From a checkpoint of a small encoder-decoder audio transcriber.
Training: muon at rate 0.028, 6000 steps, batches of 128.
Rows from block 3 of the text decoder of a small encoder-decoder audio transcriber, named by matrix and row number. Rows with one number belong to one neuron. Each number is 500 + 50 x the weight over its row's rms, rounded and kept within 0 to 999. All counts start at 0. Numbers have three digits each.
After each neuron's rows are labels from the 100 texts, of 14976, where the neuron reaches its highest value: "tokens" is the input token at the peak. Only what is clearly more common there than usual is listed. The data: read English sentences (LibriTTS-R).
# fc1: MLP up (decoder.blocks.3.mlp.fc1.weight, 640x320), inputs 0-159
# fc2: MLP down (decoder.blocks.3.mlp.fc2.weight, 320x640, transposed), outputs 0-159

fc1.567:476601588396514427459435413490435513436579485483586548470523527460462470423501467562511538476500418495495496482462446555530440553546566577455498408459473489501571433570553512461569576532525509416574453568398503464498543484454574478494454421618522505575455509542520559429503419478410423428546433520567514464409526483575544462428514596424515478508580499540479520500539505511497474464443540463461424462546544475492456503565444513549508530537498547419465452424495459550458567579546476
fc2.567:561537507531448524449448538502513467511454512528552531535452490556446562468561607479435451514478481496442535451488502546508483545477528501484525416594456439543507515549448495467501514511558541558534542492447613543498494545550394478490427526530558496457452499550509489502449492535506520457549528431450433479474465566532475505442592549491450486467442457505575530486496559531499513470477534399471465445420469607392524540533486545456469623490564549428586547473440517481472520516553572
tokens: "such"; "much"; "far"; "half"

fc1.454:541535489477545436521466469627452428527492504444555439496500433520505487502474566570536515581429503521404511373457451536528500489410457526467606564558521421415502458546555478588511469549429531589464509493556468551553461439472470536590547493371445446508518526518466558575453530404546510509564535479519457476429560500470426439531495494458514575460506414555429534496491512529486596553420584480538458501539510528419497483503486480464528479482480511563478563508561508486503476518535492
fc2.454:463555558549489452527503622455459473579535467471489365472578516459582502489532480498396479469485478510483512467537490429421433476506471586524502510555498470458426477474490556375543496591468444555526570456543476469596527560548526496485521603534550475558516550532500545478499404556446535463578540492376545484531485583492522456435545493587464420495505526385570492619388524500411503561463478486420482578515402487543450496516485510544568469496615457427479539453520524507464476589576493
tokens: "<end>"; "'"

fc1.403:494548552441478473505522547525499441506647505543612479579508487484537548394441489468491522388529438409412497428504424530510362459600488468475504525474493458504481520436489481500471428513486507490605469489542502554494528556437533565544525525443440494519500470492467485463529400507470512512524463521470432544457501464577504446508441519478532441465506491585513464467507404554475504447487511518558492456514504494481545534534490373538412511390580513465511531507543505402510443511429521
fc2.403:556560544505468425564540503494554530526510483449511483411445497399552521510500482439521510421414437545427395532502482477486521509545465480507438516534559579500423550493466584470559467538555466491408504433476504534520504485573481363510553443497507412503573512482433489425560491574432558503576473415502566473532499552480456511507533549510500546446619448546480611450571462525495572411529456509412504489542623395496539456475483464480506609473511407508470528435523488511488545554471519
tokens: "as"; "and"; "to"

fc1.480:494446524539486430433488466457460463555518504547536505565524511514443532472559438506521480550514546545402499413497498506432502430504443441431463446535455460503515548479374498555465543465589519489538498554406481460574517499485423505450491539448494482440532489522486514539497540524473490611555516497586491533456438548584494539467473528528555496522554489546536477528506563524511461478541421441583557469494487433620520534447485483520401560435486483430585435567552506527544608406432498
fc2.480:536526538447484544472540516512505501566447547501421401539493540512539547476515542481564546467413495577543401446460569508541521452498512560516549431472488439404494492588489459487417506424575496432518488469519455480414520534486556477519528481494451497489571505475538489545547466536509517544549452466492454573396614469568414464461559542477491444485537554572573480472531565418544510538406484466467542542543461505497569426464499575444431485503599559422433509614457451439491534492440538
tokens: "let"

fc1.73:537528551457641538501590486542562513449477520573428563460441479517422501498629419551522489516447430543446475439495459529578434499566477445571442467541485506494495533494514556581401491495565496497559409417492476507566505560482534510532466498420588498507517505429517447583458418470492517527424470472530525458604479474551567470482478572431517484585568531472601572460520445490472454511450445448415489642431507472542555548557460540492427487487530429461521411520470456492545478447453533
fc2.73:464485555555417534558423563540472492506553504486533437505502592480532462538463496535525532529373434518489453454474462515544365445508483467556448613444537565366438504495514369518510573498462552521477510516484529555425519540485514505507446543453471494549429447505536491496567540468437472477535430523502489468488568564626447557542542497485405494442506464492421413521451416408413532476584496600451484537475566596579530465512455557495572421379480556468466360521565536446513478430506506
tokens: "to"; "into"; "you"

fc1.99:533528517494559540549504474415500563486593521398567461432519552454427463510512448495530446547539490580505494543463455528488445528468524523454537536564544480488482512445467466442556440399488502470482479556430572564590556491461541460557525454493556509467594502504417638480461469516478482508518481441501499558598596430549489441474467457547486462519462541503459584525390435488623453500557626402426504512501490462458489549506402556516421527477540476512505547565434555427496446481483533
fc2.99:519540473559457538573446584431533470494532489495497539528479480453434479485520504421492492476498544572457484572476490540473522482550514471421538528487404568490511501457343395479580502453460478569469482522476534457486576571438551551452514435521535545389553532570513541501468500484495511522444398495531392550457538581500494463467414519514550481535522457503460507492409538540590502595449573495548435472439468436494446538559459577469515543479430579460411499592394518526536553542463505
tokens: "a"; "old"; "young"

fc1.580:480534528472560523492514494528585429528594441478493460563491498496594520547457494501492429546592401544441446498511455549475520436483547457446483451583546458438501508467418534496554443585441498539536491512510506481491426501530580496648519484476471593499529526544489471537565489454532459465467459559483441518442452485376445449528567485495389473571481567485448387456561516517401502583509480486465559445474644460507548538398562477418567495588570493521510480490501563455587506562482424
fc2.580:461570471452397466431563488571505441522524379540472455495567558532532465573427458558444530548473476563451509447524470448485511464466497626503446519386414450522483448536537567478552547522513538573430613495580512458492459511454501484451524593531501443488426538521468523615477436538459550493520517501444566526546531491490528543518427550571493443487552551477494512567407485524467503452522531550560441529511462480507446467519460576480551513455637500434481510442535452524464450442355527
tokens: "<end>"

fc1.56:500506580557438502435503460582513524530518488498582510577493547502526473470467524455592504533499431415483464537556494523438466493445433498551452562491460497515625500624440560557456622587544481486483458409404523411480515511518608571424529543449525564518540459483454478473575506444481454523568465533468409480444466555491556489641452544523494441559483432465488401539481413442520559484520487515573419548408612532485522459407565561512488514595471481463529474464436509428446476461469478
fc2.56:500472441486524549438520526470484475457453415429496518456498503559416496549463470557515405485473616550605521603511548508417471489458482519495516473550433472577499554518296438400589500547454472391510486515487550573553462559442497537483638551581417556564513516504412457479479523507520456488408459411522496394650504501430411400526480492452481566444542551439505512535424457598494542465453508489457540459428514540504506527465435523519474501543532522482527474485521587533510447500496498
tokens: "of"; "through"; "over"; "for"

fc1.111:504593458534543445490591524487527456591509546446590472433479456481619472531490538455543444611524513499497560538499424501473485518523489540481563402540574514464474474512560484479466541562580542561662520532551500588534453520548438389474459451585376431514504508430463496526528524588469565510492485445472441521440495473488524532502514551465444508562521443442517516499508492503487536472538519540500501528464495526534527457525431392525437626462565432452560391527443512473530505461576540
fc2.111:505478452555548584483477466518503472494441549439501544438542546578477556516471510513472565488432550419498421473433510453445556617429527503469544481564503537450572429567525440562505528366477511419562556537467560458495499457583576589556446534567537543572488558389484557467477476474511522573477575431453584462497543543485559556506502461486490477495507447484459656544316471497515476427580526421557481490489549576502506525565482492418520451472571497478510432478514479501438550510473419
tokens: "<end>"

fc1.559:581507535478484570436516486466432492440594511553503458443628507464493413528473465487492511429442564482572388493608516469538496547527521641482580526496468500498467496593414481474422493544447592537452541605486457504544463451463507429491416560420538556536561505433468468461471595434541504521527461510486474502446537488492495499510559478459417550560456426517464430499448403469461532479455469497474531513492539478484529592486403489483500402524487561558434498573531542455567521549458423
fc2.559:510538514429533463401452514571527480483501584454531451524567472457464547495586498396434513598521516526494457539512460482573524578485548473595558522481407559527476445542382403498483508502430510484530482465460510524380555466500498465568464523473473432424531519535529433468482516469466564412543437498433545522513422499483452605555456522507415472535513458589513571455570561540539505428510504591553438492548473538507486493402362464521492452570429491457535501578604567499451547558533428
tokens: "such"; "like"; "with"; "of"

fc1.476:495504571454444520441536530540494500505537498526560503618584532497511420422454512523606495527452499475559506576514439564507508498449428532622455516485515470456534589637483540510463557557521435477482411467376540436473532544443634576475581536467512528534583489468481479437529531482503438556494485487463418437483465547462528449570442569508434417561495522595477394489514459481513565485495464462505471582460475526469444442425582511494543473530490484527485513487475516445468446496475421
fc2.476:543445455517498525435494517479543477526458450455512484437468458542486508590462476543547456518476525565605509572487493449452461463488515489426484539464416438511508538566255435400534470566432459392378522471534488498577461549450455545519625536581438550573490527537446459488519554469532524418475507427570472438634487506394427411515494512498466549434562576490493535512468487559537580454424476453472512508388474609498487491502443514524461482524580471455545489505501556485494505532478527
tokens: "of"; "in"; "to"

fc1.474:564450482437506455599525481588574447538520534513561549578503621518507567520502547522486484559448436484455431580490391485480641514473376439554465524473475422496558429461554460439553548516527516509479588497458488459439582533502473422443500550448387569418390437419558600518431460457555464481576484506512503546563451481527572536540475519611468479481610467519454545500473486494422499414549467498545512498477539486497548450528453513495543487500483441521474477488432419508499487518439471
fc2.474:625383504520410539513439375497563430472519556503494451458529454540436509490490489526427475439534540529451458553567532521418444546575462440528539443447499533477513527592592449416413593474425497510527467515486401467534510502599472479590521478382540526528423557488515551438430479576515443534531555509531483512552419563451538481412553536522498500515550471498565451483558535601459532500478562524485559519524505405541622473449567591548464442561458549602526516494546498480498452464543566
tokens: "a"; "no"

fc1.581:430587524550499518624495467536532573558433493562532511454551513478496418516501477491516530431350431368428504547582585543480443579466499522452497522551545462516500412488478447554433490493623440526484537586419545509519559513511531501498437546520538471518504504558507457565523429538482543454528492483522482477549483425442534541511578484491519520556551441584445553457462508465451466571535468410470420554503502419541459367493461465485558445511500492495396467570457553449496500626507501
fc2.581:531440529538512509479521496508530504476459462447513454512526433558447521619514515511445457561458562493535500578503439522481563547485524444396545537523491378528388488562372465403544567549479514476526478503511575558472406497500554480612477518489537460554511504529530566505448577501582523497560492486495505402580562493475483470510549439507507469486567527454486575490548567509518443454539495508623503497518528472530467434457403431551522429520384465469591531555461513450524521477539577
tokens: "of"; "like"

fc1.464:480548442452464508487533515563496432594534464537449459438518574617466356558556448551476523444459448530552419538492414461514516520430461472528496518519492558599484451522396484511588464526586542608546511454476475437501567509536570489524477495433581501479588506503495476447523413519415503477432503514440473499497460526399564544423512456471404418599578500405561478544462441479550502529440499498414424433497566488599492548507447501571533523559485481562549563471523493489455483547458560
fc2.464:491557541543486509413428572553548600534544535436505557466506515404472479421531475587466481516585468529511477469470331440463446459512464525526446459488461475467514548545380519509518583505512492551442429439532474539502430474531476471552613538583491427493496434570476499477558472492414445485474574488515442477523530490443431476522493507523444497466505549508557511548538587536492517405461422513476510468403462459507566449456466430449459417570489418501474466490472443493428450425450561
tokens: "to"

fc1.197:571525512480568472457528430509474482478509494455518400563591553487448484466529478547506483593532598475574444482478425532528506465517470484583423424523438491382510480482497542411476473556488485531499475462435539476513475512488475423507461454555557528491467565429471500590471458508618512498503517484414488537436536428537495546469482503558446492531545480553510426552485499452468462480461488481466547597521557363427493478533528599453547529530420529450595491447548455511484549452531558
fc2.197:417524453540523430403497432564379508541429424508505561545462540489399569499492530556461489467559480563419521540495513538501501517455579500539499451535523515437509464539522542488499547427518513456516552546466517514526499475504576544468468481533532560479395447498474479449473522414527484485563506527389465562483532501420535569488560388533498414472522539512540494480542548505600516408467453555432486417455525490427520472420569446417492467479477444488566449454421478456519498531519670
tokens: "too"

fc1.77:467464449543486501563490413473511529578594504623416457465532467551584529509431550503519558479444479596482457498508487482487510588473536495478423488548507425517515498455519569480442484545521522482507484513492480547453493481509479476521518586518414464517559528499467462506520604503548481504548537497528440432417518409493504442472450494438419508406501501440574471474572489471500630579539409476528439480439533440603503488489537494512468441426534536518486443563510453555504452509460521
fc2.77:401509544590436544602527549532584523450559482463502496457575501573488508381517503534559550542535449483483536532542522471494524465467534471514468454512459516604478462551480456458515583485476474462592583563514454543550356586491574382416486453561411445424628467477510505423498481554529501515532474489565493505503485588615534404575564530466472524537513486449473470569419471548500535661465553473578517505545534510531570439479508537543488546381469472532487601450503480491528503498506415
tokens: "as"; "care"

fc1.193:487469476457602437503482411544497463503417486479501524555594443475463492498555373514471477547519602506652381510503516528559651556480627548504500394430398546502536432454444481489495463504577512501513513439427464513449463438401462455498554497526464545536531470558491496500510552575420584436575475503478486487489498518539469465472449503553449525409481511467467468589550567363410529551468507508603542509463569516460510527543513558529535514461537513527544471563610536446498546475515461
fc2.193:475528526534477402573441600536514546447494553488513470603462393529475481592463531557437471450461551515455511532476477445483450553599393478548535493604533496479492469485494525506510551514480571489477581526467475512614524518456394489491533432455523498484420409533498495492440529517441436398467518514466546498557558500438545488481439520518496422469480514598476443475531470598445501498479408534548457531504559506440601493526443621558461533398514441515452574456501483493592548540594516
tokens: "to"

fc1.184:514516601473549537570411489450392514447496511401543386491536517605479518517549613558467468486480464509462473474545543560529503493481557444510518561587489497523562456494599508380487509529411494536415454481560481512566483525543503456492503474538457452443566477510557449540522536479518549554506532573447492477522555560519485466478405519469534493502548504534479558476441555519534510569506559501480441478479532554433464370495474563477401484479570512455555553458483533480554455497461532
fc2.184:520465542518429520498474616573503470513511428389523498638469453544414493527506446496481517507440416487504522548457422544575472468568512577502604524505507468504460505520429474529542498439523452554475625538586495477470436454453456492452548463543431461413432572424530522483536528538561539510538501520445507526393509562564490513551585452528441525499462502538457472612333498475543471473488654515530495487541570547590537576535426508504529460435514516496487462459499469445421618517544529
tokens: "the"; "my"

fc1.215:503497450435457550395530475502516443544445608480454572452400495467515483425516504507563572525461555540486469439607478557521581472399431497504410540494503501509451497583489545553483509461474486495484532550549475545469541477472528512504547455541511498432443557448448421532545430442455389435570509520618418490563478418524514517469544502503462467555559534564466512463438542588460398519513623512445498430545526643526398551514559541450527442546516475445477475428530581513573457501488449
fc2.215:503510507481523478461473485438504600435575364419406579518460539571465457534549474485487491332535577509459510489533491510564504535553551467484542483529494433491577497420481607604483511533409426549597586565522519458515430551529482530557563494519539484469517563517446506587523490562447479464472561497586482489488423534466530518408494536537557489576505524498498572498549549480461506445562580345505468479523437515545467519494543454388568519495505420528643522494494557570565540408456530
tokens: "the"; "'"

fc1.335:498505501476569490535511563459535456458475457496454437535458462527531530480432477459533438551549515514568554499495374589517428501490581555576376590490458511516446470545554414521538451445495486544517508476510533523504493501493564479584552445552459526632508574487534501471424457572456473531552483536386527465490580490472520421392377516499447496561526504420457527492420405457430521533394562451457532486537530508447418506557568436531458508408432486499487510515462425475441511514539489
fc2.335:501511407426485549415513472444451461529477416591489526524378425446550462386459529447484487491486435511471543529546603460465546497577424413389599511466485566535503456493575511477503510515498542517542527521456628487544422494550477423481481527496500467632523443546518514469445442580512556494476482500534502498442629591486546439527501536483467528569590503521578544546513518493523392470467462495507559496491399471464618397537547559564484405466550526438474478459411572538522553485544579
tokens: "to"; "said"; "of"; "in"

fc1.249:475519531520542551434539520590546467460619454521508418437506473542598412573405420481571464495525444503436473454490472465438512483481463450554460520609468455443487464573498569497564529523423487458471511501499392533451477572557540519509494558482433591432493583478525537459587531532466487556478552553464464514524552444410393442521527501529493551503488538483400522530466549581373551471530463466404577451474443541450522449430435592545512560514485453484454473566477460504555397491446445
fc2.249:525453527549511478422560560452490441480502454518597502489607540538497530559440402520468500471540432576567492523427421540455515509446469542546447489514384464565479478515575542412563456478496413426470522556597449534487431569521555498522458494563520467470472496551369488450491461526549536497458565524535602487534492500503501489451503492596466443536584526476488507452364536526428495530533547478549474499461442456470425474464471537418582538479573444398615469436511447474399423501455508
tokens: "<end>"

fc1.252:439565434497498513522570543471532513561525451491495526498449473401545609456503468580516572491481522471484462452509517581554447448456532472504424602473526467535557448478484467449423495457528522489480455554459458390462494502496481528329536469457378411473482556597531553510434521481477513588538564470524473507432548524432475490523443475578460447559505505490404478546517528507554454528481411548421500471447531498529464548517456580492467438408520459547454487515535406496511597548506516
fc2.252:474465530501523531572510531502404531530427578384441478439616482655539475548445454479454514496506527603549469401487494507487415474536470464474529572507505520466478385473544435590512545544506544532531504488515533477506569519483460433503544534507474520518525513434452489543545471450534465391562559470463449524475458542535441612523473496409610423501516498503470501474539580520555500446485509412469546493497542510461547551565573485445504428467565519503519429546514489453463464478479508
tokens: "ought"

fc1.481:489498473435492414450478508489484499485489578474467519462501494524426505474487401406436592507557524474547435492545426502562563482454405405531589465538582486445590477534536491568530556555424449420439359588492507566384476516494517538566508489528421434465580505465455523489522405554502516475540500395433451487499480537507405518600493502518520544586532563559503496497487475412451453547503531566450449531520518456557491478467435561500431498575509519520460433528563459499459476557551487
fc2.481:472519441559526502562426531645508532575446526546444522504505503460439528522518492458547416415438520465519512429486489526508472416490514389510441480482502627519559478407589514488546465561464532448536576485460447500507505574513525405586621566510519545439496453499506595483554433507496495551511484494523479482517521481445409535525446432502492530554569455457428472479430514471491482624540457507506516408461516584424525516497437528502553532554563553484545509501554461496374571501547558
tokens: "its"; "an"; "not"

fc1.278:424514443416582512579463508551446506442476469497511538443459457529602477500531522540549548467535520554451451494501409417619469440550429430436570555515504523464497487475420409550544517623531504515488528473513578479479568458444487497500474485483557550498494466441438541538499483497466549521585456513546484434504479416517499595516483516540509490569494546603529483587413400487505570497479531487561515490530475472542431565509450507484517489453518440541520551451541544467427567587480628
fc2.278:493484459455419506440441492497489477534593575492465525495502440471556500537509562441480480618460439484534478526522491445402520523458416470448494471592578490473504487520423610538482536527545461642489521492383502573451476496491471412511539543606409488533528600499545490563520576498414438578492582492515501533482470425486495501447496543502469535579446494610528544422459505507459520438560496495504528485518466442456605419522561495453501535555498513488463511493512416590343528468445449
tokens: "to"

fc1.593:526499454472514453502482440485476494432538462498534514487475437586458470466515487445498518436609450414543504381447482520508481549592552497496485527434490549396460431354493451402580509560512480420523488517509483440464495552504545469552520525384527456510542533531488548479521457526548556515562467496469547544468479488493464491445611432530456493471457471443380471522564503513447480425562533525506437580443537551454560454439550560529536448465632511525485624565502535469511534458447530
fc2.593:436453511484461538492542575572429488539502496445451470481445486461468511566470442543453519415492552565530508603508393464486554504399601440596512524579505486564554530516541542445480576523514485545560556545504491491585430483449435454533473483578519521502483490437530492411507508559475580571550495416473476475537513428462539468500391502505485435467471520464441475483479497493495530498482521423434520564444509509556472546479500471474498523436605446477540498440553554506553582482510464
tokens: "ought"; "come"; "begun"; "going"

fc1.144:466596410502429487550552470521457449555515470441399466448528585514485477571530410527585457451616490608433532422539528566532440511500455532485475446538500571491460471522484512491537507507557546400552524483553567539511543431557373484551558413439563494488498520466526509554467465449543614568546506500620430483468492407454523597482464521546398521523491471489644456458440411427527517472447521495405469556545365479502557439538466448463439532466492510465590505483483489479524395532448491
fc2.144:548472477503506469496543538437503544605565409478502516490542420386450495474495428526507529312502505543453526532409600522548482446510559554540546534485504438465563557498429450597484467462448463567483523518476436571515495461456447485483502488581448456543519436470453473525486503539465514547456501414466541532507538573487487500514499451480490495502498509534507460586429505492477579472463526419500468489500552546528483494533463553414409503493536467529573481526525613421472496438509483
tokens: "as"; "a"; "very"; "so"

fc1.339:508521481530461456519490504538477445514514639496497540484503420594444573444518398481488437513502572478517511462467443512522508502447407510442497468449550512543521516499592494482317514461472566574522658499540402556521432500656492552444483587497502486441572428441497485511509581577407555442452527456478549556491530425524535608476520497443498428469574467542611451465509486610507473473493480544482526478580495494515509384493480505522474481491522475475508433626501608507416559510508393
fc2.339:504488534571459471467541444455469553459551474512584526475431513528467507520493561469518465397477470547508487512481477439506461427457487501503488592513470586502450579526515538452544486521475498381409532404490477527490558497469454528531581437502540408561488506503525466548547458473450418454524556502490544551449535492384510483436549428491442491449502481507503470565445488537508495650454480407498506556563534594501544407564500446516559504416497630417533527550521485471411525398469500
tokens: "the"; "its"

fc1.272:429641523442545480514531488554437417465515438505613469393544455451560484525479477511511425539463464485499488473440388460412454412517513559426559476488462469465478541516593507452476479590501547534552452471535495471516462530517575431566460546546434494523494483580542557474492529482544562563477572520486500650421438419537413445565556514533478486543527472519396524561454474531477571464436548518509489491472432506499483543441504552512535530485500450453518445463575474400522427516561406
fc2.272:521542542531462484455541568470478512528437425473546405503562488517530488522484487535478472475505515555467519449408445474416521453474511530543518556444443502556542480459541515399515535548531446523497659418572519461520485515523550503508461560544526503441434450570463507446488411537489515475495554440496549520555486525416433522531519527572497419510493495477470504508343417578498489468474530554500510504469429466471454536583463461442599521557650479487591512481544628495418522476456485
tokens: "<end>"

fc1.316:545519508531469478569504543448624456471470556555524394497448445472487575372513470490478447462456531413565401513469466528509428501453433450490493489478458547455444494582523567467427473581618465559581503503472411472530459508392552574542489457482556534517562534459604464559424457468521540536465396503516496426559434533576547407469439560522494464389443508468531420562399497459391447460463428493509481569608494462507515490535597434417456544508477408444418448488578496501535445519552500
fc2.316:542460632473569514505549494587521504510566450562564568568554459559511531514468574441541567494481546467492453453587528434490510483494500544601481488425462468533496420454520405550596440504478417513391552415580563437501567440494515471505527513446480434542549573463496455394522479434514456551450465444509558451542453368402515550493418481442411563515526539510506497480476487445523436591506554541522490530550534480540461543470474554542622514502479424494415478416520499517463506489487449
tokens: "as"; "of"; "to"

fc1.54:535466465411532517460456458477522474445540439572565479510495524571472537444458615493559519469520435450531554469503561483441477455565523485539500493525518489467505493564517544398485427511480528449482612505445394545469519519472561460484487508513475422501547505516402509479566494388459494473566483454536411468408546517480518640465574603504432451574498450538509488518495523509504454455562374519472528505461441496433458450579514506474459573531517564437466503407513489337442419473466519
fc2.54:429548425535549385475483570449433438493477584566463458501462479429503449384346465492409503479545574545552452550577510567467527397489516554427504462510555531508423481518533560475537545499599419440495499548515462491454497508500458481431489526535481538490424501552475536447472548532483525544519469420445534498488536612422528493468565545486478529498440461454475456500526493486387511517553516539503585543390540517449492469438521502488617460499511437468574530489490541568541577484498557
tokens: "such"; "very"; "quite"; "as"

fc1.586:492496504401497533458501472391394473437487505507559610566490524462635456473533527485503506461551520476507509404496495548461539523553555507423412542527487515478594387499546563554424543451507536503512476465491445502502480473462480586501644518486570533413420499493415527482572531463459459481490549469493508448526539459457528460449526527517475576543593509530499560466467430612527470505435499501618513522480447473487469581514563530511485514508492553571512534521518570595499460582466513
fc2.586:559521638352477492494510496493484494499535450430480445502538591505550459560518498418495462508505437543492430488475581463478580498560531487486511503467398454548485531490456453517504477538483446570494485507564521593450468457604447569530502497451467583513482430502407437496505488571560508461435506546497402464515430514532495490573468525509457517458428508510496509393402479557519519563496501461506465562545396569547442469482425446485565548507532416489503434543526507440487516391461403
tokens: "and"; "but"; "you"

fc1.289:564434412552598432502541472448511510613457529497513507557481518502439497511452497510489453535478556580559566528538506505495396483541446414551403489520512483501541507397525531522467490437507442465463525472511453486507524416513414470507423563419556571483411542430444468541462558400549480561506508582566534580438496513461480525496501524496451440547498517601514462460454582509443495582399477596475532609510495435518496613452442511513519429573586498534457501573561391500516552501480555
fc2.289:661440486497486436460525491451481383474514462539532420461494577519513598494451458464490464525458545530537466514552435443451571445437544412532508502514431490539441530480537503411429503467486561421482519539460451563479500596602471521519479555449475599515479471593470451504522498532496541493512485700570460486490415567518493512537479450482502472599548522471597426551548501487487550518478384460433543505490488509572525540545573510557467591513523451596423530464514481518528455460535509
tokens: "a"

fc1.273:473481560443592558485488423528511518563536539468545433436451418463484539484416495459549433522445371497474477483437529493496462453581485604507473402448460520530629592526418486498469510457546482564443501521478419474364435499437496428544509484437461538547481487541506525489472489528581504489508549500504544476431542523560445579572461424478522526455553541454428456563467461540577488596417474464519550567537474440568571507495515574536455484564542508423564403510491485484537564486469534
fc2.273:523491536457534578479583554509568499515510507504525388552553439592488571554500486517393521503563483460573479475433488529497518488558559530587500555512491475493539475514177481488544528455472490468438500528537422498392484515520508541502537435472464524482486497495518549579508541477524479397498536504443556473550482470586472550505492616492334472522479502478559446566498496618468554454506477379537527525479589413490456473581508432462441549515504494440451446486534505502464506506484599
tokens: "to"; "told"

fc1.582:451485458516386459528516574515548463498471608473453598563493631473523550420537498504489458503406487446477458584533619483575547565572595511495566468499544563487544455534462471491500430483499507429473544527532507491431478514460533484498460465505482588523504439511513484470439392505508413462555526500418494481534524542497416538524530517484512498611555479445481434515489498599464570519513501440475496567485481433533543464513477500489471503486547547477549481456418414393575490525520471
fc2.582:483584510498532565492456530568490570501505496520557507523537456516510565572525554543538496508425447495555461556567413536430369506527450464441562594600441444528436508505581398460531449486640586497441499486572489466483585450403594500508459423461479508482472554534499573500505545499544485524472497532497444496541458617538489548435508446455589518491493513603438482464356413536381488537592548457492453481531348379489487502439481472533472427499561573469533505586566432528476484503526564
tokens: "such"

fc1.458:456473488398476525585594488533474503552494465415481518490592475492590552466501375579508502560450511572412539467463620539414552447565482441504432473547453549458541566534538463502572510378522525519443549527466433439520500533510590477488512368460534483565506511483512511467417490546420606432608554487508598468488439536496480445490487429517435496505534480599526444498501480509488520441567440561599412526469417558512467417455433569544437540504434414568457458494485541506439541533534523
fc2.458:561460476550468525506488525474558465482462534496434507471482500542483532601484495494387534495509454531503489534507525411471438422406565533457476394496564460501487476485338542482617444560489527449553564478528472482630530484431442524493553547441517516505473551439522489386512454447450508467527456467545546415491550473614458527422520535487557360398449500506540507529539514566484488504422494501516488514496463532504457515537521537562486496495462457479606485570533492478550482517555506
tokens: "and"

fc1.311:450521517510461550538509491483572474478582461448512533417419490428457567555501464540546451458494568472535492495434405578378533449495544456484599497496520481458524386410472508393582488413513540491416506510532469404592503488491489454552484548497486463531482519467446510494517504554432463474470531493548590491473414546511338531490524502539471444479469475432496436469581449528529625431466526504549503490614468570421571463571499581449491505547522495433571553528620480519546503537503473
fc2.311:506457607518554556542476450413625499494457496452468497437480596468526471464556541543509534507482531456490436548490490570479520512588499459591591414408486487601535530435373572468555412484531474499604673422573428519525476517440589517584586517543407565365480542510535484445573544522562484417530517464558514509445424456526428504556457435485558473446477462391512523541441476522459565498441587507497534486489516531495519547562503460535481477478456514455520472455484447490447494447481591
tokens: "ought"

fc1.163:431550506450487531530466526434449536519511449440395483555553443493527489423551452453448462475429476567561475489495420583554508519518526485548370533583403448555501421579493414564541510464580491467558413540465431534539541469572468519463483504476485463522520401580513534486397501514496464535467392479435463535518535506543587510501479425484453566524541473542523456520522495467448395501428475509482484652509488447467483559438485594516570401513425525553545514563507475540485529467427545
fc2.163:530425440514494567545433541481474440560442529506462504485507528572499466502526526478326452513519505493478493456533428560525568517475535511514497475456465515565512477536416487502565487471414468481491541490517502537433475515522539540439516502507493494609568436505476531484540508493480519516480474522508418495621454562502486498416531512479471506563509524549439559553550419590466500492482517442474548448385495568436384558495549591534475483475543576521475575515413419433531503554479472
tokens: "to"; "and"; "would"; "will"

fc1.637:499514431462583482527559523475497520471485468478524568399378431474532500470522476471544552453475469397444502481472460593494505547504622501547467605514500556516609487444550489508560508473512529412505454484464427417574570527457565524533529558446401453475519562585541522428499578459454553594468434478499397478384507477476466516485451449475454505519521412468486444475534522563565549510474494467487517474552552491526599484435503525464532464486522475468513590623529410498449517516473515
fc2.637:553469541566546479482505544497494492537436499423529462482496491506471583574506490512462490377528542520508587536459471551503530512457561432596523485483494495566497461491412501424448508454482459470555567473580536497515534468455508475571580553536484524443528449510419511399469521512613490465533540442541550546529450561461410595471493515541543453493450534409524444521463400541468546503488521493467518504521470562502458455561488429497555447517582416531619483479547590435453446397516571
tokens: "ought"; "able"